A small autoregressive pixel model, trained from scratch: 17800 steps, 5.9 epochs.
Rows from block 3 of a small autoregressive pixel model, named by matrix and row number. Rows with one number belong to one neuron. Each number is 128 + 24 x the weight over its row's rms, rounded and kept within 0 to 255. All counts start at 0. After the name is the row's rms in percent of the matrix's.
Before each neuron's rows are labels from the 100 images, of 14976, where the neuron reaches its highest value: "responds to" is what is common among them. Only what is clearly more common there than usual is listed. The data: microscope photos of single blood and bone marrow cells. In brackets: how many of the 100.
# fc1: MLP up (model.blocks.3.mlp.fc1.weight, 960x320), inputs 160-319
# fc2: MLP down (model.blocks.3.mlp.fc2.weight, 320x960, transposed), outputs 160-319

responds to: cell type: segmented neutrophil (45)
fc1.519 101 [ 88  99 126 162 115 140 107 135 118 156 123 156 113 134 122 106 119 101 102 116 127 133 153 143 107 119 106 133  93 147 118 143 127 127 107 187 148 135  92  73  84  98 113 180 164 135 149 111 128 129 111 120 113 154 117  95 123 158 126 112 176 112 170 135 112 113 106 171 113 126  95 100 172 129 127  92 173 173 128 130 174 119 132 162  87 140 102 132 108 121 115 114 114 126 124 147 140 101 114 171 105 133 159 131  87 123  80 131 129 121 136 155 125  88 215 132 146  99 159 153 115 162  98 100 150 145 113 103 102 120 148 122 129 102 107 116 129 141  94 144 130 124 156 126 104 166 120 140 122 120  93 138 148 146 138 131 145 112  94 162]
fc2.519 101 [128 148 133 150 154  99  98 129 139 120 137 116 148 161 137 154 158 156 156 127  92 103 139 142 141 131 148  79 126 116 124 138 174 138 141 117 155 110 118 123 170  86  96 128 120 113  75 132 141 141 110 138 161 114 145  97 141 147 125 126  85 135 166  98 107 157  96 144 113 170 154 173 139 130 143 132 117 160 144  98 126 137 172 151 162 133 124  95 119  97 135 122 112 129 152 145 156  98 150  84 137 140 128 173 134 120 159 163 172 111 121 113  88 141 112 122 146 142 139 112 111 136  72 122  73 161 139 166 163 140 126 132 121  99 157 126  94 162 151 134 113 143  88 127  91  96 131  79 149 113 136 114 105 107 138 132 131  58 128 120]

responds to: smear: peripheral blood (64)
fc1.477 094 [137 115  73 175 155 141 138 130 146 124  84  72 122  94 111 147 121 112 104 105 191 146 151 133 135 152 143 103 138 133 129 143 147 155 129  52 142 114 116 134 152 141 103 117 123 147 170 119 109 117 107 117 105  72 147 121 100 118  88  90 118 132  98 105 120 122  81 128  94 144 111 180 120 130 146 140 140 132 152  97 125 125 127 144 129 145 109 141 160 184 108 146 123 173 151 139 106 124 175 180 143 111 101 108 142 131 126 136 125 149 145 158 130 115 120 137 144 147 116  75 145 112 143 118 127 151 154 123 113 153 123 123  87 122 129 148 150 161 127 128 139 173 137 141  90 123 107 130 118 151  93 135 112 183 110 109 143 115 112 106]
fc2.477 097 [116 131 174 113 105 103  98 153  86 127 165 143 155 121 141 158 130 119 134 127 133 125 130 131 116 130 140 170 118 101 137 119 116 132 149 127 108 119 116 124 116 112 159 159 124 108 100 108 144 123 152 126 149 122 131 122 123 152 129 160 149 129 138 143 121 163 142 120 152 129 137 151 141 109 121 100 106 135 122 105 105 114 171 121 139 147 147 139 143 127 114 104 103  83 158 119 100 145 121 115 151 153 162 106 143 121 158  80 126 118 137 125 126 137 161 187 103 131 175 137 173 135 120 148 135  98 123 113 151 118 187 111 112 151  71 130 138 131 115  73  87 114 146 122 156 174 150 152 117 115 130 115  65 142 112 152  92 138 143 131]

responds to: cell type: segmented neutrophil (51)
fc1.7 093 [143 114 172 161 107 148 129 151 195 129 132 157 155 130 139 136  95 138 142 135 124 162 158 107 104 109 168 127 141 168 110 132 135 156 139 148 119 130 177 144 133 107 123  98  91 165 178 148  87 113 105 149 124 139  88 133 107  93 149 145 109 138 152  88 117 180 148 109 108 156 145 134 126 109 114 103 208  97 128 123 141 155 130 142 105 116 106 154 129 138 103 151 128 126  73 121 144 143 127 104 148 155 122 112 113 134 136 171 131 111 143 116 160  87 111 126 137 124 111 122  82 103 149 145  83 128 156 157  91 101 132 111 193 100 147 109 131 153  89  75 118 105 118 113 113 150 148 162 132 143 126 145 161 140 175 150 137 138 173 148]
fc2.7 092 [129 116 157 100 146 120 134 107 107 140 145  98  97 130  99 120 105 155  87 148 125 126 110 108 109 156 120  97 181  99 129  96 116 124 122 138 105 113  61 121 130 140 114 104 121 107  91 106 122 153 138 123 152 124 169  96 140 102 111 142 107 123 126 140 131 130 135 114 132 147 110 120  89  94 108 166  58 113 167 112 128 129  92 123 141 121 132  99 151 136 121 113 149 132 175 119 105 104 183 138 125 127 143 121 107  97 130 128 198 155 135 145 110 136 124 133  93 135 162 139 176 126 127 102 128 155 106 107 121 120  98 131  92 147 120 152  98 140 140 151 129 146 109 130 118 124  91  80 130 101 128 126 106 120 143 121  89 146 145 122]

responds to: smear: peripheral blood (47)
fc1.68 090 [130 131 140 109 121 134 110 121 111 126 135 136 120 185 115 166  72 147 135 138 118 121 137 111 130 131 165 145 141 121 154 106 122 131 155 105  89  99 126 153 142 160 114 109  85 122 122 144 101 160 146 107 139  94 142 121 118 127 170 156 111 166 132 130 149 180 137 149 105 137 168 118 166  89 169 104 148 186 165  97  98 140 153 103 112 122 160 112 134 191  94 117 127 184 143 109  99 126 139 126 132 165 149 130  96 147 131 111 124  84 143 148 115 163 156 114 133 131 121 136 134  97 135 129 140 115 163 134 120 129 135  95  84 127 129 129 129 130 102  89  95 117 133 119 128 123 115 103 159  64 121 119  99 115 159 121 140 167 125 150]
fc2.68 099 [143 109 145 122 154  66 161 184 128 100 103 133 123 164  83 149 136 121 109 113 124 132 136 142 101 120 107 113 120  89 137 129 136 153  99 105 142 127 128 130 158 116 129 141 112 112 110 147 123  96 136  84 106 128 122 163 183 121  87  86 109 165 120 146 133 143 153 120 126 140 160 103  71  96 102 124 145  75 105 154  97 118 143 107 110  77  94 105 141 117 110 144 105 122  72 156 110 164 109 124 116 108 108 120 141 101 112  85 122 128 130 109 138 124 152 108  92 106 143 122  92 157 111 138 161 126 102  82 119 126  95  91 133 141 164 109 139 117 136 154 155 145 124 139 138 141 131 143 151 165 166 133 140 132 133 112 148 133 125 132]

responds to: cell type: artefact (59)
fc1.555 104 [111 128 127 126 119 109 125 119 170 112 101 134 111 119  95  65 103  94 147 124 145 117 139 121 139 133  93 174 131 147 149 123 159 163 161 143 114 103 133 146 126 116 108 140 141 147 112 123 156 134 100 163 134 152 111 146 105 126 120 114 158  75 129 107 105 107 120 150 114 144 152 153 153 140 131 144 132 151 140 151 122 135 130 177 119 161  81 130 115 134 159 157 164 140 103 118 168 150 131 141 108 142 135 130 122 120 147 138 153 167 144 113 100 161 126 139 129 135 137 120 124  55 148 129 150 156 107 179 164 165 102 127  94 139 107 118 169 143 145 104 104 124  90 134 104  90 155  98 105 123 164 140 139 114 115 104 114 146 160 168]
fc2.555 100 [166 134 137 131  96 154 163 123 102 118 104 108 144  95 105 120  95  87 137 147 140  99 123  86 104 105 148 113  93 144 129  90  99 142 123  96 103 141 107 130 121 123 138 105 164 197 107 120  93 166 124 125 119 125 127 120 122  98 124 121 121 183 109 100 117 136 151 144 147 102 133 142  97 139 123 123 145  97 111 112  97 103  98 135 150 131  97 171 148 116 141 155 118  84 121  96  80 172 154  96 145  96 145  81 150  63 150 144 163 162  85 161  96 160 160 149 130 169 142 146 113  99 118 106 103 138 170 135 117 158 118 124 129 161 131 131 126 138 101 147 161 142  80 127 150 103 116 138 175 106  86  98 158 131 107 122  98 103 149 114]

responds to: cell type: promyelocyte (55)
fc1.437 097 [136 128 129  98 124 140 125 152 116 173 108 104 108 144 111 123 132 126 114 139 180 131 118 155 149 131 110  82 152  73 131 155 138 112 126 185 128 103 133 153 158 106 148 127  97 126 116 122  97 178 121 128 148 141 149 143  97  92 126 155  67 129 123 125 107 128 142 109 119 186 172 128 124  88 124 132 127  87 142 163 142 105 154 134 105 103 119 132 131  87  98 151  99 106 105 125 132 128 119 119 107 165 106 168  81 140 136 147 122  95 109 136  90 104  91 150 140 160 150 107 124 157 125  92 110 116  88 128  99 145 160 173 150 140 149 117 139 127 163 157  68 125  84 176 101 165 136 124 127 105 123 127 157 159 109 124 142 134  75 147]
fc2.437 108 [ 85 134 170 110 126 111 115 110 128 114 135 122 104 152 129  67 134 155 147  92 139 138 122 133 133 174 140 138  65 165  73 147  85 122  63 148 129  82 152 171 121 145 144 110 100 172 140  96 128 130  69 134 131 138 161 190 179 124 134 140 134 137 129 141 135 123 106 111 115 114 124 110 138 145 110 107 124 157 108 100 106 143  96 173 120 129 129 134 135 150 152 134 121 152 144 129 133 139 127 125 128 124 116 145 123 160 114 111 138 130 104 129 173 138 174 137 123  89 124 156 114 113 130 106 120  88 138 115 142 143 119 102 165 169  88 140 147  83 142  89 163 112 132  80 127  83 142 118 170  83 133 105  84 165 154 137 136 135 142 170]

responds to: cell type: artefact (51)
fc1.764 089 [126 142 137 131 111 126 133 118  88 104  93  79 127  99 117 153  94 151 124 105 145 126 140 139 150 141 153 173  94 123 127 108 122 160 125 118 131 142 162  88 100 131 130 179 111  98  97 107 138 135 124 100 125 131 119  93 138 127 124  71 169 117 143 102 122 171 118 145 114 113 147 116 139 103  99 114 123 114 164 147 101 125 133  84 128 104 141 141 127 119  92 165 132 187  70 119 136 125 133 126  94 103 105 145 107 135 157 124 162 154 146 120 139 145 107 149 133 170 119  93 155 130 109 128 135 145 129 107 148 108  86 119 153 107 125  78 138 112 123 113 110 106 126 102 166 101 179  99 111 114 124 124 157  67 141 113 126 130 128 150]
fc2.764 093 [175 129 121 157 121 186 147 108 195 128 101 131 146 153 105 131 152  69 163 155 167 134 121 148 135 153  85 126  73 108  88 140 139 101 111  80 129 156 127 138 165 101 123 105 122 157 176 165 121 124 142  94 166 148 116 148 141 148 183 174 121 116 138 136 129  97 148 119  96 131 120 145 142 157 141 103  84 122 125  96 139 168 106 132 156 160 141 143 168 151 139 116 137 134 127 147 141 161 125 125 112 119 129 139 136 145 127 115 144 154  96 110 140 128 164 108 141 153 152 139 118 115 157 128 180 117 155 151 119 105 148 128 135 131 115 125  97 144 100 154 112 146  76 187 110 138 121 104 132 157  91 144  86 142 194 157 163 123 168 135]

responds to: cell type: promyelocyte (54)
fc1.344 124 [164  66 127 126  69 155 125 107 123 135 160  88  77  90 113 103 152 128 110 122 162 142 166  84 133 126 130 137 117 143 106 114 113 143 164 133 123  87 104  93 138 170 130  99 114 164 133  64 161  97 133 116 104 100 111 110 110 137 119 114 123 111  91 117 147 127 169 149 142 104 145 152 119 156 103 138 131 124 117 146 165 113 110 184 108  90 116 146 142 150 135 135 162 110  92  95 112 143 126 109 126 168 149 130 145 122 119 165 132 133 128 103  86 106 127 119 157 155 180 148  83  98 134 129 121 129 164 172 106 119 107 154 151 152 133 166 154 105 124 132 146  90 101  96 131 168 120 105 154 112 165 138 169 152 141 137 138 112 161 129]
fc2.344 111 [176 133 143 103 122 152 137 118 164 159 114 116 103  99  95 101 138 114 128 105 120 103 126 151 133 125 116 104 174 116 145 125  90 108 114 100 172 144 149 110 107 139 159 101 163 114 120 111 115 107 104 134 105  87 160 135 128 155 174 123 147 119 136 134 140 121 124 109 125 105 171 163 102 159  65 113 155 126 178 173 130 106 120 146 139 131  80  96 121 101 121 171  98  76  98 114 165  90 145 151 131 128 127 168 134 186 184  86  84 162 103 119 141 122 101 148 151 163 123 129  98  87 109  93 141 117  91 103  94 121 182 107 123 122 138 104 138 110 146 109 143 117 127 124 111 151 146 166 114 101 146 116 146 174 114 151 125 114 133  91]

responds to: cell type: segmented neutrophil (41)
fc1.444 098 [115 130 134 139 113 147 138 132 127 143 139 137 135 116  92 148 108 150 126 127  95 153 118 155 203 100  73 181 139 144 115 157 158 147 157 149 130 135 200 127 147 121 118 105 104 175 132 133 120 157 146 153 146 122 135  73 150 145 119  89  96 130 103 111 168  86 114 158 131 105 143 142 110  91 140 118 157  88 129 141 170 116 125 125 167  92 128 117 136 142 141 130 107 102 114 140 132 114 135 161 183 119 122 170 113  65 148 126 147 164 133 126 145 120 102 135 137 112 169 132 163 153 112 127 114  95 152 139  88 164  95 118  83  96 128 126 142 125 114 131 127 129 117 131 123  76 169 113 138 129 113 134 116 123 145 185  95 173 104 130]
fc2.444 096 [138  76 146 113 119 116 155  86 131 113 116 102 108 137 156 111 134 147 106 136  78 105 111 131 119 167 119 158 123 141 148  78 141 136 157 164 107 186 129 128  90  96  95 128 143 124 110 127 125 121 116 151 115  74  90 109 153 183 137 125 140 103 145 106 139 135 105 117  99 165 127 100 169 143 145 143 135 127 124 114  98 118 103 103 159 147 133 136 117 129 102 141 125 106 144 109 113  89 147 131 107 118 125 140 129 112 151  88  73 114 129 119 117 115 113 126 144 124 134 100 154 148  95 116 166 150 101 132 127 134 167 107 178 179 121 126 131 103 136 143 107 125 160 141 139 159 161 104 114 159 105 110 104 112 116 146 134  93 180 112]

responds to: cell type: artefact (27)
fc1.9 103 [ 92 151  96 120  92 143 101  56 146 171 135  73 137 114 151 104 150 106 130  78 110 153 135 153 112 129 102 113 127 118  98 128 158 119  94  94  76 113 120  99 143  93 135 133 148 143 108 128  97 160 106 116 113 179 103 127 114 101 137 120 173 122 126 134 101 106 155 144 111 131 147 160 140 113 108 145 140 106 139 142 121 148 120 132 152 127  95 158  92 119 113 164 133 117 122 135 145 141 127 120 112 162  73 161 107 117 172  88 153 147 134 128 105  97 112 149 144 176 168 131  99  69 157 127 136 137 110  88 124 120 117 168 120 177  67 148 122 104 130 154 111 108  82 144 141 112 116 119 136 159 154 123 130 167 144  98 150 148 102 131]
fc2.9 105 [140 112 133 151  91 139 182 126 131 121 113 135 150 197  83 113 147 105 154 176 155 124 104 121 167 136 160 126 156 140 107 129 106 160 147 136 109 164 131  82  83  98 139 140 133 123 117 132 108 103  97 149 101 119 129 118 121 150 125  88 147 163  87 125 162 136 154 124 100  97 106 137 130 149 125 150 125 155 106  84 122 162 137 141 140 120 104 113 120 136 146 126 177  94 112  75 131  76 132 136 129 166 121  75 142 145 101 119 123 153 133 130 144 182 159 147  78 127 158 117 165 125 123 111 156 101  96 100 119  73 127 101 199 147 136  88  83 119 119  97 144 107 137 133 128 138 137 170 120 128 153 109 129 155 132 104  87 114 132 122]

responds to: cell type: promyelocyte (25)
fc1.761 099 [137 118 111 182  98 176 126 162 130 123 109 153 133 125 152 138 135 149 149 134 118  91  97  88 117 116 112 123 136 144 107 165  98 183 117 106 141 101 127 141 161 134 125 145 147 101 144 155 111 113 146  95 183 144 123 139 151 111 126 144 175 132 147 159 124 141 148 104 128 138 118  82 139 104 153 105 125 105 122 115 121  69 173 171 136 150 132 140  96 151  98 129 107 102 128 127 114  95 124  94 145  95 103 104 133 104 140 165 132 160  96 117 169 118  92 144 103  86 126 117 149 164 127 130 109 120  84  85 118 110 139 126 128 161  76 113 105 128 170  88  78 121 177 188 158 124 143 134 125  92 122 160 106 125 151 109 138  91 176 133]
fc2.761 094 [154 157 146 142 142 147 176  83 155 133 165 125 141 119  94  93 125 150 114 111 146 136 127 142 133 132 114 154 106  91 149 135 123  80 127 116 115 161 126 119 125 148 140 136 115 165 108 123 122 109 151 134 141 147 142 108 144 165 152 133 114 190 109  72 151 122  61 114 127 110 147 179 121 162 105 167 117 139 147 168 158 131 123 111 101 134 113 150 159  92 143 121 159 150  93 139 178 103 124 183 123 111 144 160 139 154 172 126 120 116 135 155  85 157 139 105 146 143 156 130  98 120 119 145 139 161 136 145 127 129 127 118 136 141 165 177 125 154 158 182 122 109  94 110 130 126 154 131 121 138 108 111 176 148 139 149 129 150  98 124]

responds to: cell type: artefact (38)
fc1.385 103 [106 137 125 137 127  82 112 111 105 142 124 111 127 147 129 116 173 155 111 102 118  98  91 154 136 152 123 143 124 148 146 141 131 149 107  77 131 110 161 134 125 141 148 129 131 118  86 162  77 116  99 124 191 119 115  95 141 128 121 106 192 115 107 126 124 104 141 119 142  86 120 167 132 106 125 128 183  99 120 173  78 174 131  66 137 105 120 137 133 114 140  79 158 127 128 137 138 119 128 137  96  98 135  97 143  88 149 144 147  95  98 161 151 121 123 133 147 120 137  92 138 160  99 135 157 134 143  87 180 114 106 135 139 149 126 169 140 146 142 171 123 129 105 157  71 109 118 116 113 190 162 121 132 156 107 108 131 122 101  97]
fc2.385 099 [145 110 142 159 142 185 139 151 135 119 117 102 156  85 118 151 112 106 114 119 120 141 125 116 126  95 170 156 144 164 130 141 115 140 127  94 119 139 143 127 161 123 126 134 121 154 124 118 101 128 117 129  83 117 132 120 176 147 120 141 126 107  88 123 162 131 127 100 177 109 145 146 138 137 109 113  79 137 174  91 178 155 104 156 154 149 122 144 165  81 132 167 115 123 142 132 126 117 114 139 145 103  91  93 152 143 142 140 119 147 121 134 121 122 109 101  75 129 143 121 128 142 161 158 110 133 157 188  76 108 156 131 132 118 114  98 109 146 160  91 137 172 157 183 176 126 157 151 130  97  88 174 114 143 144 109 153  90 114 121]

responds to: cell type: erythroblast (49)
fc1.730 108 [114 109 153 158  90 109 168 150 114 120  67  91 135 132 151 134 164 122 159 156 143  84 119 145 153  75 138 137 181 157 145 113 127 108 124 140 123 111 137 139 126 149 104 144 142 154 127  96 132 122 108 117 136 146 125 140 141 141 117 105 105 121 150 150 132 158  78 103 123 120  66 106 111  71 131 124  94 129 135 124 128 130  93 134 134 120 140 116 163 140 120  96 149 157 110 120  99  98 111 140 121 136 120 118 149 129 168 132 116 166 123 111 164 141  55 141 118 161  68 116  94 177 133 105 124 138 107 149 135 117  97 135 121 145 113 135 124  87 107 123 119 140 120 151  82  93 136  98 134  90 113 105  88 145  85 132 102 108 151 144]
fc2.730 114 [161 127 169 123 147 112  96 132  92  79  87 139 126 122  94  95 111 131 137 118  86 115  98 127 119  98 133 147 100 107 106 132 129 135 120 144 131 126 125 174 108 152 137  87 126 126 120 129 128 152 138 141 128  92  89 131 138 118 178 138 158 108 149  91 192 138 127 104 126 140 135 131 110 132 165 117  96  89  85 124 109 109 124 126 174 160 111 126 156 103 127 166 153 117 197 174 113 106 107 102 139 170  95 115 142  98 114 130 129 128 132 107 117 100 104 102 119  89 180 146 139 109 136 130 128 126 137 186 101 149 110 138  80  92 127 146 112 160 102 127 163 154 109 142 145 162 156 116 106 122 148 138 133 152 139 137 175 109 111 149]

responds to: smear: peripheral blood (41)
fc1.36 104 [130  76 128 111 161 144 118 180 141 128 141  81 149 118 123  99 111 158 122 161  98 122 130 114 143 122 148 141 107 134 110 168 138 138  69 124 119 134 137 102 137 155 144 130 132 121  77 148  57 120 138 188  95  97 119 129 138 141  95 139  96 109 134 144 140 117 163 156 156 107 122 118  93  87 147 139 146  86 131 108 124 116 150  71 119  98 142 153 116 132 134 136 129 151  75 117 108  82  91 121 147 108 182 115 110 115 160 125 117 101  98 130 138 135 145 152 108 129 106 157 155 140 133 150 162 121 148 131 157 110  88  84 106 126 154 161 118 132 155 167 153 125  49 118 119 141 123 144  99 138 152 106 172 115 127 153 129 190 118 117]
fc2.36 108 [154 108 146 126 110 152 155 144 124 125 146 111 159 131 127 152 117 163 191 111 174 163 115 128 127 107 145 127 139 101 147 115 126  89  78 132 129 144 125 106  80  96 118 111 140  95 151 126 168 125 118  98 136 129  99 117  81 114 181 127 145 104 146 111 121 114 120  99 135 146 140 124 164 140 138 145 116 124 135 119 100 159 132 137 146 164 165 125 100  82 121 151 125 144 141 135 130 139 121 127 132 129  61 146 165 104  83 123 101 148 131 100 131  73 131  98 151  90 129  87 108 139 139  99 143 152 125 122 158  72  91 130 113 109 115 101 134 125 105 123 147 141 112  73 144 140 132 134 136 111 132 128 163 103 128 144 141 161 136 119]

responds to: cell type: promyelocyte (31)
fc1.13 116 [127 142 166 107 137 101 119 100 162 145 119 137 203 141 130 136 149 162 154 166 156  74 116 134 137 131  93 108 142 184 110 124 114  88 114 131 120 147 126 107 148 143 141 127 108 141 149 120  99 129 129 109 115 140 127 149  90 111  98 156 103 133 112 102  80 138 174 141 154 106 128 138 173 179 132 123 140 131 113 120 106 127 121 111 166 108  97  81 144 102 125  92 130 123 130 167 169 144 130 145 107 111 115 117 128 133 166 142 126 141 106 133 129 144 112 122 156 178 120 111 154 137 135 137 160 134 133 107  94  92 121 124 108  99 139 108 114 121 117 136 101 109 158 140 157 126 110 104 133 139 164  95 128 156 138 151 146 144  76 175]
fc2.13 107 [165 142 128 180 142 143 162 136 131 137  99 135 103 117 105 135 123 105 116 165 171 167 146 102 146 123 113 136 145 112 106 139 115 124  85 133 161 143 143 150 115 139 161 106 144  94 156 154  94 161 123  94 124 154 135  95 117 126 123 118 146 128 168  88 187 123 128 136 134 104 124 128 115 104 112 140 152 112 135 118 146 129 123 153 133 142 111 164 156 140 137 144 162 110 114 104 123  95 102 150 122 123 148 132 110 112 117 116 154 101  90 200 106 156 108  99 111 108 110 131 145  70 106  60 154 125 131  97 133 134 130 122 156 129 133 120 148 153 139 142 129 127 138 153 140 172  80 130 165  57 100 155 124 125 156 143 135  87 141 175]

responds to: cell type: artefact (36)
fc1.331 114 [184 136 113 137 108 132 137 121  96 140 105 135 111 117 143 128  96 134 152 132 178 127 122 118 113 130  99 131 134 115 112 131 161 126 122 155 112 145 154 133 157 132 109 118  98 125 132 132 146  93  51 110 135 157 116 136 134 115 128 146 162 106 131 119 115 116 136 175 148 122 145 124 117 120  86 130 113 128 147 118 110  94 132  99 112 114 113 147 156  87 151 100 144 137 119  79 144 110 154 159 177 119 130 118 148 143  96 105 142 153  95 132 107 135 139 134 119 105 169  92 124 164 167 135 164 149 122 108 100 135 129  83 138  91 141 122 114 120 184 109 106 114  71 142 152 164 140  96 145 129 108 120 149 129  83 100 144 116  92 169]
fc2.331 106 [162 164 152 151 115 129 159 152 134 149  83 117 130 108 140  95 117 146 104 142 130 100 143  95  83 152 162 135  75 154 111 116  94 140 172 109 148 133 155 146 149 211 107  81 139 115 127 119 106 128 112 149  99 124 118 144 141 133 102 109 107 144 105 119  95 148 115 127 117 126 150 152 170 116 168  97 129 107 130 140 101 157 121 134 152 126 153 120 121 113 141 178  84 124  89  95 123 120 139 109 116 110 124 105 100 143 139 159 168 151 153 109 111 156 151 143 161 124 157 160 131 154  63 130 112 141  99 130 116 101 115 113 170 137 168 134  97  84 132 126 117 146 136 122 115 164 153 103 151 104 137 130 148 117 169 152 144 124 127 129]

responds to: cell type: segmented neutrophil (51)
fc1.222 103 [120 101 131 177  95 117 169  87 176  93 118 159 124 140 123 119  94 127 114 126 139 155 148 119 143  91 131 125 156 140 116 133 167 153 131  96 107 144 116 124 148 109 134 101 142 120 147 114 182 115 129 173 123 106 109 108 112 122 154 120 134 101 114 148 106 140 122 179 108 106 101 107 131 138 139 126 161 112 145  88  98 163 169 155 134 118 130 131 136 128 179  93 114 141 113  96 122 125 147 143  98 162 152 123 176  78 135 128 126  96 150 128 145 146 167 104 118 108 115 109 137 144 132 117 143 106  95 116 129 128 118 109 111 102 120 153 153 135 151  72 168 133 159 161  90 104 127 121  79 145 151 178 127 145 134 123  96 137 150  94]
fc2.222 092 [131 134 103 128 125 120  90 157 109 158 140 139 135 157 119 136 141 160 154 156 109 114 115 131 126 164 125 125  85 122 131 111 134 101 150 127 156 121 106  94 131 130 133 133  84 135 114 106 148 136 124 102 156 125 109 126 136 169 118  98  90 117 126 108 118  79 102 138 152 157 141 103 162 140 160 114  95 151 135  94 117 125 120  98 104 151 122 128 111 104 124  94 104  88 127 168 113 147 146 119 158 109  71 135 146 171 119 134  72 152  86 102 111 154 112 135 145 174 156 126 116  96 107 125 100 169 123 160 165  97 119 141  97 135 145 121  95 143 141 171 123 115  66  93 142 131 111 158 119 130 161  96 145 110 148 110  60 121 125 133]

responds to: cell type: promyelocyte (31)
fc1.755 099 [118 116 149 131 118  73 148 113 142 170 124 130 118 136  86 130 131 189  94 135 120 104 117 125 110  81 131 118 142 144  85 111  95 107 201 147 131 123 176 124  99 125 155 105  89 120 165  73 128 115  84  93 170 145 133 136 109 121 105 154  70 112 115 129 149 151 174 136 171 106 132 119  88 135 141 143 193 130 134 119 144 123 124 147  97 107 117 118 149  89  96 143 124 169 121 136 158 101 129 140  83 120 146 114 114  77  93 116 150 126 116 134 129 118 132 117 115 152 155 109  91  86 107  71 160 123 145 130 150 137 162 139 163 154 157 153 111 123 130 129 133  89  84 129 105  88 139 116 136 140  96 129 151 134 131 131 128  94 143 169]
fc2.755 094 [115 121 104 107  73 101 113  82 106 103 176 109 132  96 160 107 172 140 116 149 135 150 101 108 108 126 141 184 124  91 110 144 162 163 111  97 131 134 113 118 173  99 139 149 115 123 138 153  81 115 129 150 109 128 138 110 168  96 172 126 105  93 135 101 174 139  95 179 163 103 149 129 137 125 153 135 130 125 130 124 146  80 137 111  89 132 122 104 137 159 109 126 111 108  91 131  94 133 118 139 113 119 115 112 115 158 122 135 118 140 104  83  93 139 120 122 118 110 140 104  89 170  99 188 102 127 139  70 140 143 142 146 172 121  81  95 137 147 142 146 126 138 117 130 145 125 178 169 151 134 166  94 135 102 156 121 133 129 104 151]

responds to: cell type: artefact (25)
fc1.275 103 [109 135 108 112 115  86 120  88 119 111 112 107 154 143 117 142 138 142 136 151 121 120 134 139 145 104 128 142  98 141 115 137 140 153 106 163 139 125 170 182 114 153 165 134 144 113 131 124 103 125 131 112 104 102 124  68 134 161 104 101 130 122 134 160 132 127 101 144 181 131  92 104 132 113 108 107 133 141 132 161 114 129 125 131 110 158 127 110 109 157 152 127 114 133  86 126 126  95 123  94  92 124 123 160 162 109 139 104 119  77 166 113 149  80 125 162  97 162 101 137 108 154 160 141 111 167 155 110 113 151 124 108 117  98 130 162 132  94 102 118 130 130 113 134  85 106 144 113 134 104 125 157 122 149 124  98 138 123 122 121]
fc2.275 101 [121 111 101 113  94 115 122 112  99 125 105 110 133 155  96 108 120 124 129 101 173 105 128 117 104  99 135 101 136 127 104 124 150 122 161 129  81  83 112 116 162 111  95 132 123 123 154 155 143 121 166 129 150 127 128 129  68  99 123 145 101 169 108  79 155 146 148 124 145  92 104 147  85 113 129  87 104  95 167 140 134 168 127 126  91 139 120 134  78 141 120  95 118 176 122 127  88 194 108 108 142 130 127 141 138 183 116 153 135 126 153 170 134 174 129 109 156 118 138 109 158 136 136 126 105  85 115 130 116  94 100 125 105 130 115 106 161 133 132 142 128 136 131 138 131 119  91 162 117 184 122 145 145 150 125 123 142  95 163 123]

responds to: cell type: segmented neutrophil (60)
fc1.228 099 [ 86  94 131 140 131  92 108 130 122 130 121 155 120 140 174 147 146 161 148 158 103 105 171 127 120 110 156 129 162 118 100 154 107 126 134 117 127 147  72 168 135 120 141 129 113 128 141  87 144 114 142  84 123 129 122  80  90 140 127 171 109 155 152 154 117 152 129 108 111 124 127 156 175 114 116  99 142 147 113 118 129 114 113 133 127 147 143 130 162 118 140  93 133 147  96  79 151 114 104 145 131 118 144 115 136 110  99 143 123 129 159 147 140 149 111 127 108 103  81 112 128 116 116  95 129 134 121 127 150 137 139 130 178 179  92 102 126 142 131 175 164  99 111 149 140 116 141 165  96 129 102 116 152 154 154 102 109 149 113 145]
fc2.228 102 [149 128 137 128 138  99  85 136  95 123 112 145 118 119  77 150 114 139  83  78 163 181 149 139 151 147 131  97  82 135 115 121 115 157 144 128 148 121 118 100  79 114 136 129 155 137  88 157  99 152 123 155 167 131 148 189 131 108  87 122 168 115 115  86 127 144 110  82 109 155 127 156 105 107 163 130  98 118 153 166 155 129 165 134 137 133 156 102 113 104 120 113 136 117 148 114 139 113 166 139 148 144 115 118 135 168 106 108 103 144 121 125 150 117 116 124 139 152 139 116 154 179 142 139 119 122 149 115 110 110 118 133 110 124 147 145 136 152 157 123 110 146  88 124 105 131 130 117 103 150 162 152  78 124 101 135 154 129 128 110]